config.toml
arch = "resnet"
model = "image classifier"
crop_scale_min = 0.7
num_classes = 3
norm = "batchnorm"
kernel_size = 3
avg_pool_shortcut = false
widths = [80, 160, 320]
mixing = "cutmix"
residual_init = "zero_last"
lr = 0.0016
beta2 = 0.999
grad_clip = 1.0
lr_schedule = "cosine"
final_lr_fraction = 0.05
Rows from block 3, named by matrix and row number. Rows with one number belong to one channel. Each number is 500 + 50 x the weight over its row's rms, rounded and kept within 0 to 999. All counts start at 0. Numbers have three digits each. After the name is the row's rms in percent of the matrix's.
# convs0: first 3x3 conv (model.blocks.3.convs.0.weight, 160x160x3x3), inputs 36-41, a 3x3 kernel for each
# convs1: second 3x3 conv (model.blocks.3.convs.1.weight, 160x160x3x3, transposed), outputs 36-41, a 3x3 kernel for each
convs0.31 088:551555494583481508528505485543533472562479482514515490467566480536573453525505526462471394566425458570439420439498440436543470430456471543517463584456477617552498
convs0.32 099:449505506572549552437511528477539518570540533461522510526500435523451423508484431411440436486455477451481451523528485497487493536535482453462497502493527392481509
convs0.33 094:515496542470522493490464577481528532461545504473494584358535629441518599492511554523533483495545523528539550588519559525562572447526565527476419511560495533507556
convs0.34 098:408481505567472518535470495430501514582496509548478501410467492567441396530451448416435448540465466524447440514528522458507487499503525405463476535459512457437486
convs0.35 105:553537457540438432399507523539519441511450424387518521522485500484552398498441536548594518599485450472464481550511415503567499450551512542520488580437385472488427
convs0.36 108:544507589490482511393492475522522593447470517365478465438466553484478541460516495460491534474385497389465463566590554489560571475509532537469553568443498481508494
convs0.37 101:463478522554531579493533512469472497555539589496558524415423442468450496544522524480477534536500592417417466474412384456402409537534523512534561507526589447429460
convs0.38 112:516496491540468483367425460519489497524454461367427452524494560489471544436466499483484481578477480388456476568475506433417553410404470470469488564487473375477469
convs0.39 083:519551555554487542492466513503509521517480519482485519471529493511584507503552512462471425563457486567442485483486439474530529412462521495516535570466514597532543
convs0.40 108:496570582450586588531623602493545564460590570551622590529469508517525482563543501532532590505606574518586588533486571505544509480527525509561606458599560506580566
convs0.41 109:503466525536418548612568519509452537543434568605588534505457523463386492528482506487439484510415557497477518482457525489437464482475523483479493477437541506487519
convs0.42 103:441506493557546523511513456478523501569562536530545462404399393464398472527495403437451396495504484462458430586529512421443459468500517448464437517520533451433444
convs0.43 096:491488501514527496425523492508494512547556498453557485488473494572532486500556499481421449475426419449456438490449486497508471519504447487476507472481499418523516
convs0.44 100:451557510564497484464478517445552504528484480445475507515544523476496505481472589424505513515459449459525535475505496384404541438401525423488522585514456517529557
convs0.45 099:466475493510573499514497520470465476520581520494493514522396530498519490452434396524500541597578517445442506555498516517474455539549502523498561586617519452471499
convs0.46 085:510586571536507566462473519500549537497499550450505532512566462492606490529581526454493409545483474521466489511477419485546520429480526479554552566510531572565552
convs0.47 091:509544456571539516516548531570547489616534517550556559525456517445395481459415547434499473546538514494506548505442455464422462506441478497448406537491525513556577
convs0.48 100:499522531515569582468482493491519518515583595472491506507470493528517565503475483525531514534528549422384406442430400424401414536531548562591579510562554397367383
convs0.49 117:595590564542578567554571542592559557523563536544576536563582515467614518516600520589514461556559505555535496544492512517545513474498467578541509509568531560600539
convs0.50 105:602526490524461394463475455605529471518453396462459454464448495515459474435495533468484497469513480428501440544513509521548546588544554556512497538480397438499442
convs0.51 104:499445514526551590484473551514475525538565579480492563490531481495405473505434512477424399549532508495481518525522541484508487489498521484440451537537551497495559
convs0.52 094:520447547528461524513473478547443567529438518497462467491485534431462501530470499475454512503477520502460529555524566491434450514428434477463519477480545457418496
convs0.53 089:484512507584539542519519470501533540608574568540546493492450491452467471500470493460442421530512488513496490558491528533465519531507519442472449494522510502500515
convs0.54 110:491550546494549548482531457463533512485561514498536438548622451623610479523548408453420381554524485495542438501438497473552426451504421469523508511553503538606462
convs0.55 093:525512502563442496483486496525479483556452493479512495444525507525561550477568550444460410555431427526394398426487430436473502421511522511497507571423451551491464
convs0.56 104:462483534525504567491510517467488540548526581504540539453464508504491508498466513474478502511501522450456514489484483483439451523512509466506529485516573479476530
convs0.57 103:483495507541532555536520534483483516552530582535512532467453479502503547504456520524512499540554556478450485496461436465400433531503517513551557513543566482415488
convs0.58 109:479531559496465581458481568495544564489493601469529591415513447425479504489538531474548468492491565397469554499486496555505512498446528521570538504508584367472580
convs0.59 099:486480526484521552498514533491470520490511560500521536486482503467437485476432498510497510505507553439436488513457466482422438521501491503541572462493556448425479
convs0.60 103:482460516433479561433424515501486550466500548435486523493515532519439522479428399470448404435456443416401450521481552473505422512551540489519509458514581454451498
convs0.61 104:469503472506464420454472489459487453488452397439487479482502505517508527534528586460469473502421463389492499531451499439420512422406415454502484524460416431455494
convs0.62 100:466475552547435534610556552486479574571456555625556576436445491450427441544447499480485532495446532514451524495503514504466470509453518449481525466456526528498544
convs0.63 099:450460522537454551528499529465463524548467558519524560420444477454430473545445490444464515504465543465414512527508498514479448492498496433461517483478562480454533
convs0.64 094:479462528530555538502525465495478553534555560518569492527434497443418498510526447505432369521488474451474446582516584489517494505519540456463426496532531433503445
convs0.65 085:453489438549555547521540541484505484547550551509511550392434433375379452390402461429450445471491504459495544451460493451438483452455516425448417501515522469563603
convs0.66 102:530536479603488466586465455552525465627447447591440458439435430516484513496523541518508471527489529505471536568495452515435438621530485505557450504515481488440469
convs0.67 093:454479503556560537491536486464481526584596557511569501493456497468465494466464499465437442514499470477492482509465508533482488551543516473487483500538520476504527
convs0.68 112:453434430519469483539505481477443427526464466547503478512540445614478500659565460512510478447507448525537525537547500510508463565494495516475466489490478533577480
convs0.69 099:445473531537456542565538550463474528552476540566567578402415467460436420559478486453463517501462523493439510546508482525501435495492508422463517469470551512478539
convs0.70 107:429504386537556499547556560432489404524537489526525553419432450464450502549420515415524416533521455612522561518497467469480504502582572439499382554518469551526561
convs0.71 103:457481545522505566486484527465472550536521575501518553470473513503465497493442530464477487509489506455444512500493510476454457518500501462496523483509559467463529
convs0.72 110:584579545545532546519538516578567551538535529525573523544577543550595527504631573563510454592527475551511461551533533503531503521553503565535484587554509573593509
convs0.73 104:474497524542505556508524502482488533567529566526562528435453490485470524517460525496482499527491516462451509485467491507448460541507495479501510487504557484470518
convs0.74 097:555612605522513582482518550541570579491516568497550559536613483541618513577647555523527421556504478526494478537484428522539487460476502521573570545548556576600558
convs0.75 107:484518502595540548496474535483509483594512539478460525523511433515539472460378448486540434592580525450415498527521509471376472522480501455558491609604548464477454
convs0.76 098:617562537571486530470460492633545547550482510474499505542472577444461468415428474594588427565485496463383472516427465506434514483557538581518499554465513470425429
convs0.77 092:497552506622510503538499469509527492586483481517481479475528514449454440478481508534544515590571465569464421520503497446418462513478510517520454578531450577498463
convs0.78 090:517571570529516541482536533510523535499522516473557527513564505505605513497603509489484436574521494563558520532505434538568528441494499509524540567530499582627562
convs0.79 086:508502441545544488500579533483515483531573496511614559438431467505526506462528516470473438506492438455513486483528508424507512412551524559489520547516508473537554
convs0.80 102:511553495509486502388456516512547476479496516382489545435543538526463430450461496507568468583426365496453480485444346456550536472535525512506473479481478436460482
convs0.81 105:466477543535468554517539543473471546541481562515564569415453496473456475531457528474484524500473533455455520482466486485438435517523516472492548475475563483473541
convs0.82 103:414461431511517535526506545405457460494536549519511564365470449433491403537481405451463410505514437577558538427491456459531552515615630432455411543510472535541555
convs0.83 114:501496481452585503433561563501483457432569496434561565546508477529491530519572524591498446500542457473609582498565524527547551507505550574470444510561462447598590
convs1.31 093:476492494447457507469458534464429524411400480448460496493474482494475504527490494520537506484493497473460462509478481504495449495478453462498509505526541558556617
convs1.32 097:518547555525499501495497483466495436414485445436491442568474486385525469458516525469488570450472537513518570602569495627580500579552448466417527431516484466458489
convs1.33 097:488535484489504526511529565566471550504419456412420468535493444547488439437550432558563476498522554470518521585526542535573496516464470536508567509561590453565598
convs1.34 098:522502525501493477492530494509494492427464454512474432577658536371456561415438480455535626495449533544548589564565511647601554521512443483442476407459497476457461
convs1.35 097:502538522549543538487471483505506443453480526475558540454505412518500487491484472586540542413377430463468479581511488524533545546546549532522479404370387467402425
convs1.36 099:538549486508549510478493457568536451565468481528532528535497349544555428495633518460518541444500447493532573449463563427404505536516572512507453403406364527544492
convs1.37 105:542538530528510474513469481442476543483478550478515475431537463386412419377425370484429513523442529554481534583565479584584466520533446541536528445426496492450499
convs1.38 108:522490490568575514488494466524522405502430501459484491480509404557450420479473442594551524444438475483496518501499537501519564539573588527516499399385394473476550
convs1.39 093:485504495462460495445442528474419521433366465451427500489471454479475487496479503536556532508500506488473462510480479510498466493492490486503512541517532553562599
convs1.40 094:543512510522515514511462467571519434527471475525509541509502458504532536517569591396471449425451478440488538499521545520437502520432521427489509448440462520491549
convs1.41 115:575475467588488453534492449486527569481476488471485479396568493441479496453507412487484549529442546558468592547604568568582542541550484513457493509410515535445491
convs1.42 099:531533509523502480527491468405464472475485469525458439547666562379488484475409464527614591503555558564538527601547522650615567552504455505503483495517481451482451
convs1.43 094:521511534549519481484509482462580484394484494466494505537545538458405488555427481476483580469483542551483564697591532715607548650644524473462520449497437452484505
convs1.44 110:524514466520529498522494462520487401470449469460502514470471357528453363471456383573520487522537499558517535444521547490522553504526535564578515426418423475503527
convs1.45 109:495475487537486478510484475472524488425500481506484478507527417427469453456508514474455438504469431511404456459551409500526507509493471448449429475442469440451541
convs1.46 093:491505494471456485462439513471375505446372438465430504501459440490469479484481490532548524525493500487446447511480476517518466499502495472491512565516540592570586
convs1.47 085:513503511478463528486493532560499520468499492459490513475543413498602465552529416530595547497536506528532530542522566563568534573662560486458490505450503544481482
convs1.48 103:516548529496479465488483459436431501493490526479500496450498451368351400417394356440410466511438507543486511568508470556561446543548486462482544398391478475459513
convs1.49 096:485506488482474499471453501536437425469466403489457533567532402505492444525517512479492513498508497521457481520524497522549468499500476462460561507508558566551584
convs1.50 108:484493493464482538467503554604540511479543545481524496481570377494560516489542533545493440445428490511573489556428480404501488431422487523479530447429481513537601
convs1.51 099:539519484534503495532511474521533495485480461478451517465514503431472524508431523618673628404568558437561636565524507553498481650524511481472503441497535501509524
convs1.52 104:503489514511502483515515457483471569488449485534506472454586483419443466452496484462402502517386504575495470614575543549534471500515438406407444393389493481464514
convs1.53 088:521553529545536508521509485512464549425453448467460450522563541456481486502501435513560613487440478565505552567518487612571524552545407425486459450515514541484503
convs1.54 107:475491491497515468498489466463467489460461499503414490467464557507407526553485532488479455490507424526499435486509458505560418552505400514508443515555482520607509
convs1.55 098:485501504451455510448437533442461524420406475423427475486489464493463511525472507529570526478523518466477476506493475491483456485473462478495510510510540493526583
convs1.56 094:521537527511510474521512448472457512469453517471505503480497444414412430430474417484486563503428565548505556639568511644572482616567471448443497392411513477449518
convs1.57 102:511514533497491475514508462459454528494490523477497479455496455385357390397425361473436495524435497553496534568542481577585474544538472465465544408373508502460524
convs1.58 101:495521442485473447485466493504387476514427393494459456546519464517517482427556528545501534545548532535506505492440497478455473460439517496476501554524516616612567
convs1.59 096:515552530519509495497493463462455538508457527485499512468495439442420438401427377445403491500414524530490532601552503602551441546530456437471543405392490477454505
convs1.60 108:503554536500514524472505500507559514439491461514485490513512584420485602577421500461490525388418567467476634624516515586440428590460471371442496347410534434512553
convs1.61 108:525501500538554493501474498504535418511476517527523505500513410526507420424472438535595538487471401546525523488560550457547545478501511547542511445440410469471533
convs1.62 099:534495502546522484508493473494488578454459475476479469482626465453462481447509421482459580535429586578516560563557507589564504567551458479450482485403527515421479
convs1.63 095:542528508547529462501502469477467542449468493492494490471571449429428438453494389476441584503410539561490548618594529651584500592583466448459498415429512464416489
convs1.64 093:555561508531522483492498451470518509491481459495443480510607498461514569500465469439513559391489490503485548601565514611555540560467460488474434493516482511492509
convs1.65 102:511527529512531515514533496455452454391431479415452508417421471392338412493414391559604579494516546503520584490495463554523505577559528528527509472465475481461488
convs1.66 104:536509552473498509493522470462506511542504536540474505539582430491519424384421560500489438551476481581532503524592531546646536534583514552473494487451505532454533
convs1.67 084:515553533523527505505502467498500521426474488457462485499558528449457504491481427494526612423410500501444541615563510656596522566572444432467489414474508512464505
convs1.68 110:495464491514474479479497459447529501465507446520506535424550493426490498358421466469457417446441469576425493519452511528512496558554491559427481538491516555517534
convs1.69 096:540520516546541477496512479485477541447454489494479486475599467441441458459503408484464596514436560560506558627599524647583510593584480450458499445443528475440478
convs1.70 104:487469463488457443468501479503488478417502526482498528498425459479402372410476463594572550514505517522471500505465492539450461509535522535503522488453500472493516
convs1.71 095:516541533522522487522513444500482520472458503483485513479500449434407461457471440479475552478432556522492563655573540649568484632590495420446494375419507476449520
convs1.72 093:499497498481484514462439510530469462437431446423442473528505392494490486549517550480531539458522509483494500525561517439479469458452460495517581477516587539553588
convs1.73 089:537537518514491473519489457458447527436463531460506487461541453419408430427492410499508595491412539548465548620574516631597492593587463459461512389421505491409480
convs1.74 091:494494479470450481464439508485391469470387391485437480520462412500468460482499483493524534519508505512458446505481493512508471503490496477482515548517532593577595
convs1.75 109:505464480529500491504535485507503521487495505502461417511583587516446504568487410453460478479493450499491449495526501483561532462525489431483495474429461469442529
convs1.76 096:493493542532536510462472491476489414481495540499546526440499442459498447545476477546530536442464469478524519509491443534499501580488476510484506414382432496470532
convs1.77 098:522499476557479525515438448431457385477468414436555498472502480513479490476513454518494544527476506471371448491556508495507441539551481525558504463442519492464504
convs1.78 093:492502490470462486444433518486420495440384450462407513510470422479470478482477515544575541528504499507460452514482481515520467499492494476468500558512528573570581
convs1.79 083:500516481485522489486466433460509519513528502574476570417509552386401433494455486539591511470479454447499500550510518543492522458431509506536437505448362468473480
convs1.80 100:524506435475465443484452442517422442445476448444514510515455458461517551432526573578487464501439450542493492471430397410429413417466492570511418547490482549551514
convs1.81 100:541524498543508464519490456452485543440456522471517500446541447413390428430496381480465552527420552558481556606589527644580508578541455495480527431420531486429491
convs1.82 107:513520495497513477518494476463427440447475487523515501479440535355401457508502495531633588501575536559576578528485505539421480534437446506579519518535519483477480
convs1.83 103:533515492464459497495456478543450506554487430509449513479479431475468522440413593519583499462513508446510561573536540566517513506438509455471534475476442456476525