config = dict(
    dataset='telescope images of galaxies (Galaxy Zoo DECaLS)',
    horizontal_flip=True,
    targets=['bar'],
    num_classes=3,
    norm='batchnorm',
    activation='relu',
    stem='single',
    avg_pool_shortcut=False,
    mixing='cutmix',
    init='trunc_normal_002',
    lr=0.0016,
    batch_size=512,
    epochs=143.7,
    lr_schedule='cosine',
    warmup_steps=240,
)
Rows from block 4 of a small image classifier, named by matrix and row number. Rows with one number belong to one channel. Each number is 128 + 32 x the weight over its row's rms, rounded and kept within 0 to 255. All counts start at 0. Numbers have three digits each.
After each channel's rows are labels from the 100 images, of 14848, where the channel reaches its highest value: "place" is the part of the image that holds the peak. Only what is clearly more common there than usual is listed. The data: telescope images of galaxies (Galaxy Zoo DECaLS).
# convs0: first 3x3 conv (model.blocks.4.convs.0.weight, 160x160x3x3, each kernel summed), inputs 80-159
# convs1: second 3x3 conv (model.blocks.4.convs.1.weight, 160x160x3x3, transposed, each kernel summed), outputs 80-159

convs0.83:141130119117128132133115056136105097098155108053094108095123091144137114098082101091077098094027100086116123122099136127112120112139128079133124078089066099123147136117089123144142095137077075124052120084118082125114127112079137118092118177
convs1.83:132123088098194112169160126109129142092156103144141116171151078156110108093100137116129125149114107108043095116162150145161132024109082133135125149148143144124102147103067157107093156128206070133109095194126134136209127181146168149142090108
place: centre

convs0.135:102109107091123097092111085103106089131136107097119118105123106093090112051105085117089109148078131071117121123151081091106136093153104029097118125092063137102119093131084125121144079096136132063096091042126102122080121130027118110141115123
convs1.135:098125087136115133194104132076155174160111104171126141120061141134077137131125138126126116184097106078114176133144175112167150092140173168160061181098104132140070138167175138143189134190131178211112126148128100136152104156189165135112132152
place: bottom right

convs0.11:137090079113120090092124089113164147132130127105095106123133114052114104094135107105123110132092100082082159112117122110111145032153124113084101120097084098082136130100112123071125089099066146090137093101108105133076128084110095104116068119
convs1.11:158148174177083137125174102111120129151074111165164190092092125133156134102119113130151181101111132171163116047100145163130148114152132118065133125083129118179096117133176098092132131131097106129161034144127086131175110089154099140119164171
place: bottom centre; middle right

convs0.108:103090057115139110170139111183126110061151106078149152145128134087116102106104138076075134129083101145051097111100123138072155076068136085085132081131033086133128092152106126123150115170110097116075133106151132145132090125094147089117092118
convs1.108:173102100186090137198121117115109116137167121134115060127141112103137145181102153144163139141135158092131129102100148097144199146132130173119110145141195150064144116157157099092188147166073117195141083122075122147098069140171144137116122151
place: middle right

convs0.150:165111135140128092161076105167131163139101075124108075117131119080100087080138114091144096131149140148038134113086134113135135022099115123106140047115067119123127136107175118076144098203089122100092101090145112110098074108109111101172102126
convs1.150:102123162099150127119157134156096128141114193100125124123156100138186146076114082128093155132029110102147103087220170165191114075157136165093132087052086169174152084134115142103108133131111066154188046114131165128206127089127073163116121116
place: bottom left; middle left

convs0.124:158102157175172151185117097166159131104143138142099125181171182159127164117174127148127145101140128183126186111105117180154140170163142088131058178088069129105118149190193123158180148126121184138170137058171169123130140091099083148116124168
convs1.124:175135145125123131144133115119163116153118084160143071133078177165091110146042121106145079119111132218075131120124189111146153056145154140102168164122160089079125121098146121116166125161126140188078103097096171144134097128082170124109121131
place: middle left

convs0.50:088130124118118091094182129136137151041142117076177152145092128073089066064123098090132114136130066182051076142110113106122091120111136101105160108129090086123117114113160119117138090144058125072141146100111102132182117137092152100134134108
convs1.50:147124106180109143175105136070131097157164104185141131168148084143087123182100135150147101121097152146113112148133205095141167130079126149120108135160164113089154083164127152110175175193148093104130090085111150135152083128176151105123104155
place: bottom right; bottom left

convs0.133:135095112109108090130116138108178188118137152130101114119145121070098095111133118094128129167084102123084157118116127097118154075195106124082118118090143091066124102101070124074116086122080125111130147137063094127091135080135102089100108138
convs1.133:152137159124119122106186105127106107087114129110161202163140090088163147112123133134146197150157142217151123051106148184132155128104093100085139119114164102157122079099160085107115143115113118137129054127118099135163069097159112164140130169
place: bottom centre

convs0.35:154105159140131058047092071104158159108123144093097103125147138104069095113150103105191115147106114209092115140072121122116144090124083100076126102158084081075101100148151123145139110219095147133169126086091082139137081135066113081132118130
convs1.35:117139090151107163135118157155171116123100145153154124115060140132106167161051127160205141148113131155108239102109144102132162145175148127140100162171123141166094108176139138090184105151145207151096190095127125133159124137169197137126111145
place: bottom right

convs0.51:141055064152172122106148110103119111094044038124112103129154114133128158122120116115067153079080087195064140108111143149119095111082157131148143136096110132103138139123078139159168114071085158097083114120181117151051118119130138124155043168
convs1.51:130104121117128141119092103203117089116111106113098108178115114119148175104099097136106095120166135103100141081159179132108075222169130093145118148091104087132074130205124111064114122118101147177089117143096106128076059138187151157111118134
place: top right

convs0.102:128085084135133088077124104064156117095100133109114111090153092115088131137114098098089115098078081123095176100078136145109149022174078132106110110084125098091109077089100125127140102072069124127114127107113106140122081102107101074097088164
convs1.102:116160101137119103144145128178075142068085174152132134171118070103186111115111128124144186143115184245155157076131182170124126163103111106135127136084080107184114105115178086162115087086100154128073062142157103131151100090180145136128184146
place: centre

convs0.38:102095118139102106093118096083151103118102110081157159118122136104076094073141137103082135093080069210116134127070134142104108064138099119137082112109101102054095090102145127104124157114121122078154125107083092136145096071116053097084124099
convs1.38:173123157151099129175140142073163177117119141190164009083093148159154120168095168108141166148110101171111127091169070106100132161157182108144124148109107123106080102124164104108139150178102128095135166173134175138056137121094160181133072162
place: bottom right

convs0.75:150088149129138097077135171091168063135136130176074133141150160179069148130136146120134153149119117072163158142113123122134165081122144131072109147117105068089106094128167140119160109142153133146173126103095106148126087035082015107152085116
convs1.75:100169166118097112137137110169151120133114129145152108091095177172090150131063110107209129151074120095102175141105172071134135153097154182087147145089150157135086120115101097115175121123135137140111131084123154131096114131142172191160169131
place: bottom right

convs0.65:126113088155140086089119085137108146099180075099187178151114174106088125118143130170095118130099129187064140048098155188083094153118174102087197116135089096125168183157133130181140116107090147070112134125142172126127097157110156082145111101
convs1.65:113118089123163155128174147144138125121228096109066140166217079142186115145152134170114136120142146108114073153164182157124140125114120176133074126158141154088127134163135167138111143137183120184095091111184143145181148113143083123118106119
place: bottom right; bottom left

convs0.92:134126114141156085160105107155120086069155062134136178151128168120099092096104125127026146127079080146059113071097122104114072086082152104127112088077096107100119099146126125092125109089085117146090186085125121136156102163136166105129118141
convs1.92:140145104187093191172128111094145157082145155127130178157152111142120150198123131174122124125144157079090127168127149129184212107108114206146103180148108143078163116126088153108153130189119121085105130093108113152130148106163105098122124163
place: centre

convs0.123:153055113116138084066119112082129117174113135090101121113136118076119122096122096074103157100117100142075158104151125122082128107156140142077111094082167113051134139122089133117129096095116100100109130134113094117113092170140201066111043172
convs1.123:139165129107110110108113140160098105055126126202086100145116146103157112136117122194147141112134169158140139122119119170132136104115121062108110126070133079152112078136094109126101140102142141117122147180100120119111101181142168049130128178
place: centre

convs0.74:140156127163164139137116082148148132151183132144159143166163171148144149119145111187134160165114138132166174175100126171147145044181180082146166175163047152159156158187152134178188130144117188112132158076175161117169149152047150136159163152
convs1.74:144109097094113111123138141137160137093167141194049165187144080142175084154146131149129074145137098141109087128137115135068180104148069145152079130162129152098135161139081185151125187141173119120087125148123156148140158137181150120143097116
place: top centre

convs0.115:102131172092083057065161138086125129122094158122133112085085108165053105147092130101119117097119118126174087140088136101075143092102109071076109108137093094142123154087108122094069138144150061132131098080065111106121068121065118084131107085
convs1.115:137176157090161109221142148083154113097161144132144115062150173080164133164075078087175124112120130075085137082119165155137107179062158085113164139119193215113107211105125135165109121131177106133099156128138149121125124142225125113132115154
place: centre

convs0.63:121107113130117083139148094083125116049116115079139122117112132091108073116111100127089141137094107234067104106113148134077083054111159055118121106098083097116138143110116119105102106081060096116105082016089094125115091140037168099158101153
convs1.63:051161066064197121110145136119172160168131185140121155103161136175151113158103149107121123117166142052091121146193133196097145045114165141109120185156151113131127130149140176147132106175144106127092058065146097127142149179180207082124109088
place: centre

convs0.0:115094110096105080108076072122104118155163075146086112136110140104085091081091091081142147153082091076098087112136085102109164152133116061078063077100087106096143091144096139090120096158143112108096145057091108124106103114080131100148081113
convs1.0:092127094123110117144113184143120155158147140135124132132064124176076173115052124150137116185093120065102210123143169102129124085154140149153097110099117143150049094167126166090218116225178195161125168112101124137156123154153202140137117140
place: bottom right

convs0.114:133091086107110111124106083129172162152122129108079095123132110076113103095146110097147101140097107112095160113141132120129143039162122118088080115094121132069111155106124126080123102121062145096143082101099098128065134057102078138121069114
convs1.114:157149154157076154144140090102122133136081134161169212102092107129140126108121112139159198119100135190155118072121166182161133082140131146061143156080140137173093101138177091112122138122095119163158014146157094128171102076155063118115165160
place: middle right

convs0.113:119114146125148139160129118112165161113113148098063120124179121098146134101151112106128134082073047103092139099071099101133120051194127089129083135089103103092116045124107126064156106111075146092145072084124089102076133097102091114105110146
convs1.113:132151151123132160140165116142078119112061077139152162141159096131173101128162064153093150147142108203210080120150174165127133155107114149134154043121100110091144093150138104151084153100141035119174075103158135135190076107191125150108098147
place: bottom centre; centre

convs0.142:161140198114119098127141176111117126092117099178107069141107128153124113106143144135169112149108034081109110079106154108096115110091124129109146133138147057102133106112212125160112109133132160139151099125129106140122163173149155095099162104
convs1.142:132121139149100139155089121085144146149136131168073141144129139173093173172095157146143170121115174144071150123110171063164140072088098142098043136172136088113124127113137122114136151163156128094148130050118118146148120177160171120127120133
place: bottom right; middle right

convs0.95:071081213105078099114120146162117158120124064149088147157093155142083130085137123105096138112095084231150131089142122108074118089081120124075110102126130132060127084146146123100122100121117128111125188139132064116172065130132152077106102058
convs1.95:113169133150089127226079090066146089099129154159156146117109130104104082137149115111105127166139162152149121149127141132186160255106130140099153087140208116112101098106115091194127182171105107123142127100177109144086112131213152115121147071
place: middle right

convs0.86:149082097139130090159142107178120153080157108115140147153102151084127100097131134094083130107091105178070103120151124124081104054052134051095118071125042099118144176167156124112141108152144126099128190086142145139129151139051148094085087116
convs1.86:129122096181105183213137098099125106120172116084117107104144152079118145157101150161156080116163195154143091104143186130170179144129148152112150149121124094056107063144126115091142123198111104165117137138099107150131066160166159084124131148
place: bottom left

convs0.12:137103106126121139149168161126082052122101105097114098109134117150170119158094124108082133118134113021082118135129139128084100114120088203136123084108120107117154189050117125142141159103111109181073078152120125127093092162176170139102110162
convs1.12:124156123109146096137093143130170134091150140161169103135095121217124127106087169099120136150137075052109175156114080121114116113149092107133102149182135126112085156092128167087156144107132154153110085122106129122067140163211206140129141098
place: centre

convs0.144:082127132113116063100082087096104102140152112125122126067118082172086104119096096124109102134100102103128087100119124116081145084107090102095150090107074104131124093099059124136142060118120110133075093102113094112122124122097128078103117087
convs1.144:110122127081150116115133185126162187145138143134114102130101132115096149085039113116161106156059110110099227146146115083113116093160141108120076156124151145170071098180118163070226139136154220178133186129086164144135141126131163145150106112
place: bottom right

convs0.91:082108082122114063091143112079128160098094068061128160135119137042090141100148128118141133117112096202089129073164120146098084047103112065108073169164138109093145162147151126153106138075119155080158091100121110151131121145066134093159120084
convs1.91:091081078128149134122207121054142135155154113100155145108145150153132122172133105074125162166088119086085091158174138163180109133093179205140112118134135195102131107180128137154131163213157161103098105113124102139131189155144207126123079126
place: bottom right

convs0.146:113114142120105101088093119093132143116122090157094047075098077130118093135101153166133102096106069101107087114106145115118130192070084174087119130137150076113101071059059133157093101171073121115133126156118070142128138143190141104119090125
convs1.146:096120168087165123167142171109162180131164110141083096150128170161185186126064127131117120131083142128026135106127149079160087174127165120159114157143130101124082118151105132067168139152147120143098166123054164126162158203094131140128134119
place: bottom right

convs0.53:130104150159171099128142145113145116105118144173142186119160125148116166154113164161132167089157142128182200098133161149093121095132123179076163132170105099123109132145150129151153174131156156154126185163148157156156105098164114104115131152
convs1.53:138117124165091118164115101074173131130107218109121087128051143102095111167104106148168112123144124144115196126083118079127161107155129066107142166194163112084127120117153089134183119144129192127076171139169078141082097145109173128140110091
place: bottom centre

convs0.76:147065099172157053119139124122159168140100109119128166147159146059055156135140120129122164116106098146089175145081129160065141045138144122075082128130099110046105121148136127113144143116155141115145126120112155140096078084118081061139071130
convs1.76:152103105126093112125151103058085152087085139104178115121144125046187156144110145134129171152160156215169092063110162171136178194191145100100174106118115119136105069133193095100114129119064095116152097114127077144139094090174124168110113176
place: bottom centre

convs0.134:162103109140164129132155107111172162150090143144150087111153095101145108140128116103092105115134083121081157138087118141178169046159119167117169086087149119061109090069076127106159111127081161145149086146105111132097137084134109107134076172
convs1.134:138127160149121098198127144170089137107135165158101165185118057117173097108142161143150171116125173210131116067101180154137124109088086150118137138122088105176108105085144103153104105114099137133125029143177113130180095075157115159139143140
place: bottom centre

convs0.80:178057085163162084134125123135172151118090105137115122139173139073093159138156119112132127112076066126103186135070120157065129036154158121088100106113116075045104087144159128136158124099134150119133131122147150139074095107103136083117058155
convs1.80:156117121152063115111123120115075150106093123119160077127094106055178152123120135153130134135174166224166121058114150183131117174147106153113130093112123101145070090121194086071151109125055106123145123123081075143096049063172119141130161223
place: bottom centre

convs0.33:157105198139145144146129092162116158200187144158137112142132170148158156144135111167146155125098140048188164184185107151127182137179174020119137143159111128107131188178139116155147120143153145136135146069163152124114162114053123131130101130
convs1.33:091114120093117135143103158130150169132139125135083090133091133100107154124061141152157103158095120096074149159124181122151170068172134148144135188160130139091109121163164145100199129198174174184069165133111138146170104146128169125140109135
place: bottom left

convs0.97:109107156130121084138130085120176098140158172103108173123149122086071098123140129123129153157071097149100152153119126156092208079207101085058081150109127135060115169125098124123136131164115107092131107103084128131121109069095073082100083098
convs1.97:181136126179079122209182089051108129122159126112152098123111115116192127139106093139156186175159067166152149106142168108179124188095129200130168121105173121112089062130147091114203129157146153150117084137089155142102083127130078157125094198
place: bottom centre

convs0.132:104085165117128064153129131158154135164133136117118158149134152084067096100141116107132164147081058160080132122096117114094158107167126104043107111112156083058107142135145124085149133165099123102143128138116122131134104103126070069082079095
convs1.132:145141147141135126186138106018107123154092077110188093088140167166216113105109071062131167177128089143170093135123140122181128168062162139110188127099185138129124130121193085152135136162113108171130096142124160146094093148116138151115114140
place: middle right

convs0.110:067153131083070092136120107101118113125132110108131147083066119127071078109054119104077107134126098093135072128119141105106117091073105110117125141133131094148123145078072121091062131101124045084087132104068134128150084087085112093119150052
convs1.110:131123109083150118199110085066176132085129167149127072080086165124110122166100074122165137114086121124076209118111124120089160112151146053116137210121151163109058164206151119093166137136101185144180156125076174120091141111155138105126101134
place: bottom centre

convs0.8:127157139155157188150077092150144107129120079141098087143155141152141147106143100091125128110121183116145149159146138144234125133100117182190101124139144204150119169136132127146133126132122108121118105121146097112149178091143070211142141191
convs1.8:144104129052143121165089146108144124049149110163105140147118103128091083116151153141112113167114070126118084166152179117137118082115088155178098115131113166060119155092143144139118155159132093094124114180164133126144097104145122152140091174
place: centre

convs0.98:178136107139135079044127144043162095136116182099129074082140107168093127119129149115145112106151122123156122115109145117070149073130088133080109115111084088152095160045105127134120142120137107139155092118114098108109070090093087079129138143
convs1.98:089158178102135129171094144162153135132100145212105103134112158148131152106075113110216179149076148146123197096117142086200137130125157148127120168127156129161085116130082101118133137071096173148098149102115133127160119149175147127142135113
place: bottom right

convs0.138:080128124098114058152140116122123149116146124106146155132113153093046103114110112077101112143110093127077111061068130101065121091137095113096120097120102101118136075130137136071104100098104108095110179096096105123168078116094130077047133090
convs1.138:136148133141135134196121086040085112102134104202165126128134128162085109206141113111060107127117190135177117165150122103169155166070140191138139103136170101090122137107118126151126128171112064071165135077155166126124093158161151110123117127
place: bottom right

convs0.101:134080089129113098102114110066173130125078133137085048075130080098105096121126151097118127155141084126089141093074147110139142072117128125081121117089086112098122116087091128091108138090073112150119075096092093127067104099111111111134086119
convs1.101:136102181127133136107152157158096109154082154152147186155149080176196113072158092102137242098088144206156106067184202188134123093060103162098124131099124145164174136123101125124064142086198083174150107109149110128164127086122067175131149145
place: top left

convs0.119:137090095117129085102099096061157120100081117074110091065134056096071105131125130093132129127106084116105126078068130109123136086139101117105122125066082092089126092060081126132122101075072098130113079097107071116079080136103150116104095148
convs1.119:131144195130129155148125165140120126128112112153109181160112082157155137091124150100141212108081151183143138068202192178171101055042110122125096139150122122145169149087111132128079123109169089186077082184142104130181116134071106155112116132
place: top right